Weights of a small image classifier.
Model: norm layernorm, activation gelu, patch size [2, 2].
Training: adamw at rate 0.0011, 24200 steps, batches of 128, held-out accuracy 83%.
Data: trained on microscope photos of single blood and bone marrow cells, 48542 training examples, 63.8 epochs.
Rows from block 3 of a small image classifier, named by matrix and row number. Rows with one number belong to one neuron. Each number is 128 + 32 x the weight over its row's rms, rounded and kept within 0 to 255. All counts start at 0.
After each neuron's rows are labels from the 100 images, of 14976, where the neuron reaches its highest value: "responds to" is what is common among them; "patch colour" is the nearest of a few named colours to the mean colour under the peak. Only what is clearly more common there than usual is listed. The data: microscope photos of single blood and bone marrow cells.
# fc1: MLP up (model.blocks.3.mlp.fc1.weight, 640x160), inputs 0-159
# fc2: MLP down (model.blocks.3.mlp.fc2.weight, 160x640, transposed), outputs 0-159

fc1.327 [110 140 114 144 137 115 151  45 170  72 163 140 112  85  42 133 127 146  94 104 102 146 157  96 127 182 115  68 221 165 127  62  85  90 112 129 122 120 167 126 137 111 120 135 100 113 197  28  75 142 143 139 153 128  96 113 128  88  87 161 144 139 140 146  80 122 165 129 151 142 157 152 170  87  92 109 130 147  27 160 146 107 126 176 106 140 179 131 166 142 117 130 118 150 164 133 167 130 154 109 170 131 166 143 131 155 131 124 137 127 173 103 135 131 160 126 127  97  69 124 163 146  24 124 115 125 100 143 133 128 136  99 122 116 128  63 165 133 144 138  98 142 107 154 146 134  94 140 127 144 100  73 173 109 151 122 149 169 112 119]
fc2.327 [167  94  72 154 105  26 121 135 143 127 115  67 124 134 157 119 146 106 128  47 149 145 124 131 112 112 100 157 175 100 127 116 148 166 135 128 209  74 125 126 168 100  93 121  87 138  83  90  97 106 131 171 123 135 107 192 200 149 169 151 142 134  97  73 129 152 107 125 148 105 158 101 101  96 215 127 179 127 134 122 111 132 133 101 141 147 155 129 135 109 144 127 117  80 141 162  87 130  91 162 126 166 132  79 133 143 164 114 164 147 111 110 156 158 120 146 116 116 125 122 120 125 122 145 127 175 152 130 110  68 139 161 146 107  84 146 160 120 157 128 119  94 128  93 145 151 104  98  96  86 118  34 101 144 143 115 187 235 118  57]
responds to: smear: peripheral blood
patch colour: white

fc1.277 [127 169 131  83 169 128 120  54 132 143 125 137 136  56 197 113 128 108 112 163 125 179  47 124  77 143  79  84 140 133 172 105 130  90 182 154 112 138 139 105 154 146 117 188 127 152 159 135 137  99 124  61 159 116 130 103 161 171  94 153 138  91 137 125 122  72 143 117 138 144 125 145 129 108 128 133  87 133 108 127 135 131 111  99 149 151 128 135  83 169 126 134 132 162 158 124  99 163  54 126 137 221 118 106 108 107 117 122 126 189 141 105 144  85 126 141 167  64 146  69 131  93 107 140 186 124  96  19 121  94 166 126 151 103 152 158 133 103 118 157 124 132  88 157 158  99 141 175 159  96 109 130 129  90 208 180 104 130 120 172]
fc2.277 [101  60 144 165  83 150 103  86 153 131 114 141  78 108 156 105 144  60 106 172 157 135 164 167  88 144 188 102 130  41 118 145 136 154 122 140  95 119 135 135 167  95 155 124 116 133 111 132 148 138 141  88 193 125 122 151 226 152 168 189  58 133 118 148 133 124 133  67 150 111 147 127  92 178  95 154 128  99 128 127 113 133 174 127  48 139 127 168 142  75 117 129 151 149 100 106  98 148 104 134  65 115 113  93 138  76 154 115 127  82 115 115 109 223 116 161 159 118 151 148 150 195 158 113 147 158 165 157 169 117 133  97 159 131 131 130 105 124  92 139 181 127 146 134 129 182  90 144  81 121  67 120 129 116 170  82 120 149 124 101]
responds to: cell type: erythroblast
patch colour: grey

fc1.109 [142 124 129 147  85 141 175 127 129 159 129 127 133 115 173 154 112 167 147 119 121 142 136 121 143 194 167  95 119 101 132  55  82 100 131  53 114 154 129 126 136  84 127 164 129 142 131 119 112 134  87 169 140  70 100 127 225 189  57 105 124 138  44 133  90 108 184 165 189 142 129 151 150  73 159 164 143  94  64 159 130 126 126 116 118 102 152 109 120 196 158 139 189 127  90 146 100 117 135 110 123 159 115 125 137 161 153 114 129 122  97 171  85 128 159 144 137  62 107 200 143  95  95 126 156  71 110 108 132 114 157  55 118 135  69 143 144 138 124 161 104 160 112 123 156 124 141 112 139 137 169  34 152 143 110 103 126 112 116 161]
fc2.109 [137 164 123 129 139 129 107 137 114 129 141 175 154 143 152 127 153 146 203 164  49 116 144 127 105  88 132  90 136 176 108 141 146 124 153 159  66 206 127 138 119 129 136 118 113 117 161 128 111 122 193 153 120 142 150 125 184 118 118 121  95 120 181 146 131  98 150  86  97 129  52 155  92 130 111 124 124  97 100 132 102  86  88  42 109 126  85 197 129 146 140  90 162 117 124 131 116  40 166 112  79 155 159 111 136 139 148 172 109 136 178 132 127 106 117 100 105  92 136 140  95 107 161 122  88  95  99 139  95 180 152 149 128 171 144  97 147 195 166 214 120 157 169 177 118  56 116 128 145  82 125 136 123 176 137 106 149  51 149 123]
responds to: cell type: erythroblast
patch colour: purple

fc1.316 [158 181 121 124 127 160 159  86 131 185 122 132 111 112 172 118 116 124 129 144 110 182 147 124 131 109 139 135 133  78 122 110 114 116 143 110 119 150 172 130 128 107 114 138 132 153 197 138 118 120 125  69 131  49  90 151 208 179 127 121 110 126 107 108 152 159 112 151 165 162 107 195 128  91 197 135 107 159  65 132 119 134 132 114 201 104 142  79 141 202 128 132 157 111  75 135 129  90 139  81 135 147 110 157 150 157 132 144 114 108 118 105 118 121 149 124 108  42 141 145 131  93 154 101 160  89 119  63 137 148 171  46 141 141  63 146 147 148 142 206  81  88 128  88 119  70 119 125 141  94 163  76 106 153 151 191 162  76 130 139]
fc2.316 [147 114 143 123 143 123 128 100 153  95 125 208 112 153 228 123  74 126 229 153  96 177 125 119 126 127 150 164 119 169 124 157 106 153 129  99 104 137 100 129  86 132 129 134 157  99 217 113  90  96 129 178 102  49 124 118  95  97  92 149  99 142 149 129 157 161  62 152 136 157 106  70  86 170 124  64 131 138 127 135 137 125 112 132 101 125  91 171 110 118 108 136 132 130 117 136  48 108 167 130 116 124 147 109 165 111 154 170 117 109 185 143 148  83 119 100  94  98 142 124 121 135 135  88 117 124  85 132  77 152 140 126 121 135 145 116 141 181 128 210 105 119 128 161 151 118 233 143 143  83 117 124 109 122 115 121 100  66 179 122]
responds to: cell type: erythroblast
patch colour: purple

fc1.497 [173 121 126 126 182 122 140 146 174  84 119 131  93 124 113 130 114 113 116 171 149  69  71 126 116 136 157 143 132 138 128  50 124 185  42 125 121  87 133 112 105 139 156 127 142 226 235 127 153 101 120  96 126 103 131 203 121  86 131 124 127 132  42 134 133 178  91 106 125 144 112 128 138  34 221 113 136 123 105 103 137 133 126  59 140 117  99 135  88  62 106 188 116 113 151 175 127 108 135  90 167 166 114 149 103 123 111 118 143 111 181  91 140 119 179 137  84 129 119 137 142 136 169 152  92 141 131 134 153 157 159 126  97  59  82  62 130 126 122 113 167 156 122 125 121 137 121 134 149 143 128 129 115 132 149 127 153 131 138 129]
fc2.497 [121  73 134 158 198  93 144 150 160  96 104 164  99 102 154 102 115 158 159 148 198 126  76 136  84 136  90  90 119 106  93 134 126  83 124 192 105 113 130 177  94 141 128 173  93 125 117 135 124 132 126 102 121  71 105 153 119 100 125 114  91 138 131 137 164 130 126  16  96 117 120 124 131 105 119 130 140 130  95 187 192 142 173 115 191  51 132  93 169 124 105  83 126 124 172 127 147 176 118  37 144 163 128 155  97 164 108 182 125 153 131 141 176 126 147 172 132  89 119 140 134 118 170 120  98 131 111 127 133 156 165 144 159 129  93 109 170 128 148  80  67 160  56 155 127 126 181  82 128 191 119 110 121 160 152 144 123  96 147 161]
responds to: smear: peripheral blood; cell type: segmented neutrophil
patch colour: white

fc1.544 [ 78 147 144 109 115  86 171 111 127 143 119 180  70 193 145 124 130 127 102  72  82  59 130 145  90 164 167  94 180  98 116 135 105 142  84 132 103 151 168 132 107 154  99 200 108 139 134  28 129  83 108 152 123 151 134 121  55 174 127 122 140 150 103 126 109 152 105  92 115 146 122 101 113 111 160 184 135 152 109 175 116 110  97  74 198  96 116 128 131 144 148 222 146 116 131 125 113 158 106 128  93 172 138 131 163 157  73 137  99 176 144 124 113 137 163 100 136 123  98  95 149 182 116 163  89 112 132  90 135 187 148 121 125 133 147 102 120 131 162 127 175 156 150  78 165  85 115 126 117  62 150 129 151 182 123 159  56 127 101 145]
fc2.544 [107 127 141 185 121 136 113 143 156 128 120 128 125  99 146  68 172 129 176 139 154 118 128  87 150 139  96  76 119 185 149 193 129 138 123 118 108 147 141 101 125 112  69 198 130 105 174  71 110 115  78 125  73 141  69 115 103 147 141  77  77 152 132 194 151 206  77  76 132 128 117 180  71 126 188 129 127  86 145 166 132 128 159 118 149  88  90 105 169 145 166 135 121  47 125 189 128 107 162 125 139  62 109 152 161 122 134 147 138 221 146 140 185 161 114 165 123 100  90 110  88  91 147 120 123 135 128 118  87 104  77 127 142 141 124 113 146 151 124 154 114 149 111 110  97 108 135  86 104 129 133  78 108 139 103 129 113  61 182 119]
responds to: cell type: promyelocyte
patch colour: grey

fc1.329 [119 240 149 111 187 128 123 111 158  85 155 133 134 145 119 116 109 123 122  11  93 127 152 134  94 128 121 110 181 127 139  85 110 131 139 158  88  85 145 117 119  75  93  50 127 105  95 110 134 113 124  98 131 149 182 162  88  97 143 113 128 149 120 115  62 147  73 102 127 147 114 135 131  85 130 126 187 125 138 131 148 129 124  76 153 142 154 156 190 143  96 139 137 114 135 156 118 146  91 118 134 127 205 134 128 133 117 145  65 128 144 171 150 221 106 124 132 160 120 110 117  94 132  90  90 111 118 110 190 179 129 162 135 138 124 145 124 149 132 132 129 130 157  75  84 121  55 181  89  97 114 157 189 135 165 149  68 155 123  94]
fc2.329 [125 155 130 193 128 150 124 170 130 129 230 126 105 114 137 153 117  99 106 195 124  75 130 107 149 102 134 114 143 179 128 143  99 176 207 146  61 110  98  90 133 119  96 105 137 121 127 159 153 154 138 102 125 172 134 118 170  61 116 134  76 165 153 150 112  83 103 142 135 120 131 161 122 157 150  83 131 129 107 110 115 108 116 135 123 123  98  98 140 127 137 118 158 122 105 169 137 153 107 113  66 130 111  67 148 142 161 173 115 108 122 159 123 105 158 126 118 163 170 120 113 122 148 159 122 143 128  85 155 170  60 100 194 101 157  70 195 134 188 104 143 123 118 115 166 129 174 131  58 118 115 226 177 157 155 209  84 102 128 145]
responds to: cell type: promyelocyte
patch colour: purple; blue

fc1.150 [ 93 134 128 140 138 171  82 173 139 116 172 119  84 127  87 122 115 127 121 217 194  98  97  64 124 150 186 144 125 117 122 177  89 129  37 117 117 169 144 114  66 109 143 138 126 103 122 115 123 218  91 128 108  42 157 161 149 130 106 110 141 124 154 135 127 172 113 128 124 105 106 146 158 155 151 124 102 210 133 133 129 145 137  49 115 117 134 131 185 108  80 184 136 137  93 143 107 122 138 130 120 157 103 128 146 144 115 142  83 161 160 117 113  98  72 116 130 147 159  62  95 157 186  84 180 141  32 139 133 118 118 105 160 109 148 107 171 106 163 169 106 102 141 131 160  87 124 117 104 128 126 119 114 128  65 138 132 112 156 153]
fc2.150 [174 128  85  98 142 126 152  56 126 151 128 128  68 162 136 105 132 150 168  97 116 141 129 105 121 105 156 135 122 138 146 123 132 167 117 142 191  79 190 130 105 144  87 135 106 129  97 133 113  99 110 135 130 135  82  97  83 129 117 255 113 149 123 166 127  89 124 115 149  78 134 179 127 187 138 125 110 164 130 151 114 148 113 172 118  96 133 157 146  85 121 208  61  95  87 139  93 142 105 127 136  80  63 161 103 127 118 108 136  91 115 144 129 142 128 133  84 122 143  99 126 150 180 130 126 133 101 107 132 120 141 161 174 127 143 141 191 125 122  97 115  59 126 119 183 153 117 114 112 153 130  51 141  64 156 141  73 107 134  33]
responds to: smear: peripheral blood; cell type: segmented neutrophil
patch colour: pink

fc1.610 [111 119 127 136 124 119 144 105 107 134  76 130 143 127 119 108 112 137 129 142  92 150  40 128  84  70 110  42 128 127 124 117 115 151 118  72 133  56 134 169 115 109 108 157 169 194 126 139 129  96 121 120 192 169 135 100 151 129 148 105 116 167 113 116 127 106 112 118 142 194 138 133 139  89 139  76 136  99  92  99 175 136  79 134 114 128 182 110 131 113 101 118 188 154 148 123 178 154  95  22 114 123 185 107 131 115 118  84 114 122 114 153 142 103 199 129 143  72 109 174 161 113  60 180  66 115 131 127 114 129 119 120 137 166 179 183 167 124 176 138 100 157  93 125 139 131 164 207 125 146 128 159 156  62 155 117 150 103  97 139]
fc2.610 [168 146  92 109  93 131 222 103 121 174 195 107  85 127 128 133 206 128 149  64 136  99 146 121 122 133 125  94 130 133  69 102 172 152 132 149 140 111 112 129 101 109 110 221 112 111 117 150 172  60 120  86 100 223  81 105 105 181 176 155 116 150 182 146  84 132 116 133 106 108 108  73 117  99 149 129 139 131 140  91 126  70 155 135 164  66 149 117 161 147 105 145 133 130 193 125 123 102  85 192 152 137  63 133 106 139 119  82  93 177 151  94 126 112 102 145  73 210 110 130 110 116 181 154 137 127 128 124  99 188 114 157 124 103 136 145 140 127 119 135 129  94 124 121 148 153 107 124 169 120 154 130 134 114 116 185 144 111 147 133]
responds to: cell type: promyelocyte
patch colour: purple

fc1.60 [144 131 136 105 185 129 144 118 113 112 130 122 127 150 145 119  94 146 122 127 112 158 174  98  83 193 158 143 140 144 130  99 142 142 181 120  98 128 194  92 132 130 112  90 119 157 145 105 121 123  74 170 119 142 204 171  99 126 133 107 158 115 128 130 119 113 148  79 171 172 202 130 113 116 106  83 110  97  97 122 115 115 192 119 196 116  90 138 166  65  82 171 109 138 167 175 182 165  85 158 145 181 120 137 120 131  73  98  77 145 173 144 119  66 106  72 120 117 124  41  95 196 145 149  83 123  82  95 108 145 122 128 133  95 114 124 129 111 121 108 129 117 124 131 148  98  72 163 148 138 129  92 204 116 165 170  61 130 102 179]
fc2.60 [ 99 136  86  70  98 176 124 133 112 163 137 206 161 105 117 125  97 161 104 209 109 140 128 103 178 149 146 133 122 114 131 113 110 135 106 146 113  85 159 123 134 163 107 127 121 154  84 133 111 100 141 146 180 125  90  60 107 126 111 141 127 181 172 202 165 109 140 134 148 143  98 166 121 129 136 140 174 137 130 138 115 127 132 150 127  99 150 107 117 108 134 181 155 136 116 183 114 124 162 158 219 130 106 128 116 126 156 104  75 137 113 118 113  60 184 152  31 166 124 116 112  94 124 167 121 151 142 185 115 233 168  96  94 116 167 167  71 141 125 145 139 136 124  62 105 106 108 177 125 147 178 102 113 128  78 156  89  76 144 121]
responds to: cell type: erythroblast
patch colour: grey

fc1.210 [154 117  86 177 152 135 208 141 114  96  89 186  54 128 126 143 112  88  61 117 177  42 107 131 128 160 165 120 127 139 101 127  97 118 115  56 124 153  99 115 114 132 148 135 148  97 127 166 123 154 110 131 120 124 187 149  37 114 116 110 126 127  83  99 122 155 127  93 101 130 112 128  99  45 145 123 103 149 146 106 175 108 115  85 209 105 132 136  98 132 141 182 132  99 143 116 106 181 126 108 158 196 168 122 168 137 128 151 139 164 112 154 142 131 142  85  19 185 156 200 161 174  95 161 104 106 126 115 148 208 136 147 136 108 100 115 127 103 128 143 139 113 135 129  75 159 106 133 110 131 114 131 122 133 165 124 127 131 139 130]
fc2.210 [115  49 100  87 140 114  85 119 102 134 132 158  99 115 100 102 117 136 137 108 169  45  90 133 129 163 170 128 126 177 130 110 169 148  96 164 149 132 159 119  73 141 128 140 200 113  84 109 142 184 146 200 178  95 133 156  78 119  25 117 101 117  82 117 170 123 171 206 139 145 130 160 141  84  59 120 128 134 168 170 141 126  70 118  96 159 129 122 158 139 141 166 166  93 117 149 103 131 121 155 201  97 165 104 170  81 117 102 142  66 132  96 118 170 116 151 130  85 154 126 152 146 144 106 132 184  94  97 146 125 100 167 129 138 146 203 137 119 126 113 119 132  98 132 141 138 100 104 129 137 121 120 150 117  59 108 164 130 167 104]
responds to: smear: peripheral blood
patch colour: pink

fc1.580 [113 164 144 128 142 122 144 129 126 102 131 132 194  99 135 125 114 109 132 101 162 176 136 184 119 174 118  98 126 149  78 126 112 140 168  96  65 123 100 164 114 119 184 148  90 156  90 119 185 219 148 112  98 137 124 150 137  98  75 113 164 113 109 134  94 126 172 130 148 137 103 119 133 116 141 124 135  93  70 137 141 113 130 135 110  95 128 129 157  89 117 137 151 120  94 130 106 173 138 164 184 159 165 125 160 169  83 142 136 119 134 128 128 151 130  98  63  99 169 192 108 128  63 146 136  70 132 161 129 130 114 126  47  95  90  72 146   0 156 134 130 180 153 129 148  86 109 149 141 136 101 126 239 155 126 125 132  79 132 126]
fc2.580 [151 116 130 108 110  66 166 128 109 120 112 128 107 132 120 131 124  87 110 111 236 134 154 153  85  64  93  95 136 112  93 156 117 130 124 159 103 180 145  74 117 135 148 125 124 156  83 181 156 100 147 129 116 142 112  93 134 166  74 142 122  60  97 145 122 108 163 140 132 154 104 132 183  51 128 126 170 146 124 197 125 120  54  59 142 146 143 139 129  90  67 117 124  71 118 166 198 109  81 122 133 135 126 186 110 172 203 146 133 133  98 185 154 153 127 145 151 148 125 197 171 113 132 125 105 137 141 125 161 102  72 122 128 132 126 119 190 126 104 135  94  77 131 127 133 111 135  80 103 127 163 114 121  86 114 120 194  74 119 156]
responds to: cell type: promyelocyte
patch colour: purple; blue

fc1.387 [ 51 110  98 134 134  60 127 110 115  98 174  92 123  87 132 141 129 149 108 133 183  83  47 189 157 149 173 123 124 181 169 123 129 100 163  61 123 126 176  96 136  86  99 151 134 136 162 174 160 192  94 157 138  60 131 159 128 112  58 124 111 108 116 174 126 139 180 138 195  78 153 166 112 145 144 118 120 119 139 142 141  68  94 144 167 122 107 158 158 120 147 166 107 121 123 123 149 117  99 132 127 151 133  85 131 148  86 110  80 129 129 135 162 169 103 124 140 164 152 141 128 128 143  35 166 178 146 136 179 115 178 139 112  75 128 172 143 159  74 108 119 131 124 121 129 109 131 121 128  89  80 121  75 153 157  81 128  77 185 137]
fc2.387 [ 99 126 125  91 123  89 142 174  94 145 123 105 149 154 110 127 113 144 104 119 168 212 134 165 100  38 111  82 166 146 126 111 136 135  78 158 127 130 132  91 125 131 138 150  86 184 128 152 174  70 126 118 107 175 108 146 164 160 148 107 110 122 137 141 139  76 118   3 133 118 134 160 140  83 181 144 115 137 138 184  92  43 122 147 140 128 188 165 125 124 161 139 107  86 161 164 145 108 179 117 122 150 107 142 159 100 142 162 132 127 147 105 150  98 134 110  90 130 126 122  29  66 190 141 101 166 171  92 102 109 148 127 127 142 138 137 129 149 129 101 117  98 167 101 149 101  69  72 124 147 162 122 127  93 139 146 194 107 155 124]
responds to: cell type: promyelocyte
patch colour: purple

fc1.203 [139 126 127  97 124 123 157 167 174  73 134 106 115 144  91 165 125 127 158 148  66 124 101 115 116 119 175 155 131 138 124 143 175 105 129 128 132 162 125 117 134  74 175 139 120 142 166 109 222  80 123  91 157 121 148 125 142 171 101  95  79 122 130 143  68 160 170  98 146  76 125 121 118  37 111 168 129 192  67 158 129 121 146 110 125 102 190 114 122 207 128 130 135 122 119 151 107 196 104 156 103 212 161 135 127 152 100 129 136 123  92 159 129 113 158 131 132 107  75 138 147 130  48  93 158 116 127 135 139 144  62 123  81  75 145  91 178 196 153 120 108 123 202 130 109 149 169 129  70 159 120 123 118 144 117  82 127 104  99 121]
fc2.203 [160 121 105 104 124 127 128 158  88 106 152 132 124 136 140 144 146  67 118 103  47 107  54 138 130  93 115 154  96 164  43 126 124 128 143 153 149 153 143 182 131 167 163 119  26 120  92 137 160  87 152 145 146 158 125  98 138 105 102 119  88 136 135 130 134 141  88 126 141 131  87 149 172 123 143 153 175  68  34 187 130 125 109 149 139  67 146 154 169 121 106  98 206 172 128 175  79  96 112  90 115 119 107 153 118  88  47  89 147 131 136 105 116 111 169 139 129 118 148 120 184 131 115 152 125 126 120 157 143 125 145 198 116 145 102 131  75 135 138 129 107 124  62 166  92 125 115 129 132 143 107  67 143  96 132 100 115  61 115 176]
responds to: smear: peripheral blood; cell type: eosinophil
patch colour: white

fc1.460 [149 145  64 174 104 167 161 144 114 205 130 123 171 129 137  48 121  81 139 129 128 193 134 123 109  98 192 119 125  93 147 126 170 138  92  72 126 121 129  72 124  96 182 105 136 174 130 123 214 140 125  81 126  80 100 126 153  55 147 118  95 149 122 191 135 121 146 114 123 145 108 179 173 134 138  91 140 130  85 144 135 134 135 193 132  89  86  79 127 118 124 132 137 122 126 163 102  99 179  95 154 130 188  92 124 109 156 158 138 120 111 128 125 136 164 126 165  91 132 141 141  97 159  76 101 136 121 134 134 218 143 112 100 161  40 101 137 128  91 120 129 111 211 122  90 122  83 178 146 126 139 153  86 119 143 150 100 100  97 121]
fc2.460 [ 89 118 145 139 114 143 115 141 127 100 166 169 153  95 185 172 114 130 192  90 147 130 168 111 118  41 128 127  60 169 125 146 115  79 139 129 103  96  76 135 112 137 120 120 166  89 113 102 125 137 116 137 136 119 173 120 130 111  93 142 122 172 143 161 131 136 109 124 138 131  98  66  62 128 133 118 131 128 178 158 143 129 117 180 132 137  80 162 113 112 126 152 204 148 147  97 121  96 165 129 186 174 148  86 113 153 101 128 110 113 131 141 152  81 125  53 101 102 161 152 129 129 135 105 241 104  56 165  68 178 141 167 170 197 128 179 128 154 117 160 125 135 117 171 118 120 133 190 152 140 127 125 116 134 123 163  97  42 144 136]
responds to: cell type: erythroblast
patch colour: purple

fc1.58 [143 216 124 102 152 114 127 135 113 135 136  35 132 192  74 182 137 117  37 183 143  90 163 160 141 101 145  85 192 134 130 140 161 115 116 122 121  91  81 105 165  63 168 171  97 100 122 106 101 104 129 130 116 137 132 116 144  97  97 126 126 119 152 142  67 130 105 134 116 115  92 139 158 115 133 157 114 118 175 141 157 134 130 128  73 127 166  83 189 143 137 145 141 128 142 131 151 125  45 135 106 128 143  85 162 125 147  67 101 155 130 108 155  30 110 140 165 124 141 128 130 150  88 158 172 128 163  72 116 158  98 127 140 131 137 132 145 112 147 232 141 114 132 113 114  53 120 169  94 106 135 173 134 156 156 152 122 126 136  86]
fc2.58 [102  73 149 128 155 121 175 156  81  93 136  69 153 123 127 207 112 166  48  77  94 167 117 186 125 127  70 165  91 132 120 119 118 104 167 143 145 128 143 115  73 169 139 144 149 124 138  81 105  78 196 128  90 101 138 193 147 139 142 157 150 129 121  82  91 112 133 112 134 117  93  97 137  83  87 118 110 182  89 160 137 101 141 116 152 127 130 139 184 131 123 147 144 146 157 119 127  97 122 181 152 115 108 101 150 183 122 122 136 153 144 128 223 154 195  77 153 176 104 149 167 128 150 106 145 155 135 123 132 131  65 122 180 144 132  46  92  99  92 145 102 106 123 127 135  57  81  75 169 133 128 126 141 126 143 133 182 128 120 128]
responds to: cell type: erythroblast
patch colour: grey

fc1.491 [123 164 126  70 128 127 239 127  69 150  94 174 135 139 153  97  91 143 128 148 186 136 183 110 130 116 147 114 123 128 123 128 125 155 133 128 109  80 146 160  84 101 124  73 118 130 130 132 145 133 134  58 130 150 146 155 143 144 129 144 131 124 134 105 187 198 117 135 137 106 119 148 147 104 124 130 103 128 138 130 119 119  84 115 176  79  78 108 129 130  37 123 103 122 148 155 156 127 129 101 145 255 102 121 107 118 177 117 125 134 130 124 164 104 129 122 154 135 157 150  63 138 104 135 130 171 102  86 122 183 186 103  20  61 133 131 124  70 128 108 146 161 102 110 140 134  98 152 142 110  90 108 133 192 143  68 145 159 135 105]
fc2.491 [206  96 129 138 180  87 112 119 149 114 111 153 127  63 128  89  90 123 108 164  78 105  84 156 114 109 135 120  77  81 160  88 187 124 115 163  87 167  62 104 129 158 136 128 146 129 105 149  69 150  57 131 163  81  76  89 105 149 113 141 141 169 131 178  97 160  97 146 155 170 162  88 150 121 141 147 127 136 192 128 143 199 189  98 129 112 170  66 153  95 128 126 116 124 110 139 119 174 132 100 202 179 133 148  75 136 130  21 177  72 129 131 137 102 128 170 130 135  99 123 184 155 122 115 132 123 140 151  97 148 117 134 129 112  97 113 142  94 143 121 124 126 140 145 137 127  77 203 122 122  97 114 167 130 142 114 127 162 130  99]
responds to: cell type: erythroblast
patch colour: grey

fc1.401 [124 108 125 141 169 122 127 132 113 106 175  73 128 164 116 134 119 134 148  83  66 107  74 128 123 147 163  76 129 194 137 132 171 118  94 148 134 139 125 138  90 111 208 104 110 139 123 127 122 115 147 118 115 130 108 112 108 129 120 115 123  80 158 108 119 137 178 108 130 149  99 134 116 165 120 125  95 138  90 143 119 121 141 125 132 125 237 128 165 214  54 163 156 106 160 152  90 140 108 153 147 122 156 111 161 164 134 102 129 127  82 136 126 159 135  81 123 118  78  86  66 125   0 102 172  66 128 144 169 104 105  88  90 137 169 155 218 135 164 140 132 142 128 109 118 141  76 130 152 126 129 175 138  99 185 123 166  86 116 165]
fc2.401 [215 199 125 127 136 157 216  80  67 124 125  88  88 170 151 159 112  65  79  70 140 139  98 129 119 107 150 105 141 129 119 116 129 141 152 116 134 124 105 141 132 133  62 139 103 144  91 115 118   4 137 129  88 172  17 123  95  77 118 137 123 151 126 115 114 131 105 149 199 123 135  99 162 107 138 127 158 151  32 131 170 124 185  86 157 139 117 139 170 112 113 139 133 156 126 137  96 106 116 142 134 114 123 123 150 141 100 151 134 169 151 110 211 111 158 133 141 130 124 147 125 145 119 107  94 153 129 112 146 160 117 179 141 109 140 136 136 172  90 127 125  88  56 118 113 125 127 127  92 160  95 111  73 134 155 149 115 125 135 139]
responds to: smear: peripheral blood; cell type: eosinophil
patch colour: white

fc1.105 [ 56 114 119 195 107 127 158 153 118 167 141 113 109 118 137 131 127 125 146 184 158 143 136  93 129 140 144 131 112 189 142 116 122  54 138 129 119 168 111 140  61 105 215  77  90 169 129 154 173  97  93 178 148  78 133 130  97 196  81  61 191 125  51 112 144 115 158 151 163  55 158 117 157 105 143 141 117  83  52 139 165 125  79 107 149 124  89 159 105 120  67 132 112 170 111  96 107 129 133 163 101 175 124 119 151 143 116 155 152 126 126 128  65 160 131 128  90 128 121 124  86 130 176 187  72 134 129 128 131 150 177 107 144 131 134 126 109  85 161 107 177 135 104 112 133 117 124 134 169 145 112 147 156 105  75  86 128 109 157 156]
fc2.105 [114 114 104 143  85 108 116 107 124 151 105 128 140 103 119 133 199 133 128 154 145  62 145 127  97  74 127 122 133 119 140 155 160 116 111 139 135 162 138 127 102 123 135 125 133  99 126 121 125 162 146  53 166  97 151 120 120 170 163 101 122  89  66 119  88 102 161 105 130  84  77 136 134 101 142 128 128  75 121 137 130  97  43  55 119 125 125 135 146 198 125 147 159 108 108 137 206 166  57 126 175 125 193 132 167 150 128 117 147 156  35  48  46 148 193 147  84 144 128  95 150 169 135 168 149 115 152 113 120 160 124 129 128 129 124 144 157 136 129 135 126 120 176 179 119 161  55 123 113 161  85 167 156 150 127 123 195 170 123  90]
responds to: smear: peripheral blood; cell type: segmented neutrophil
patch colour: purple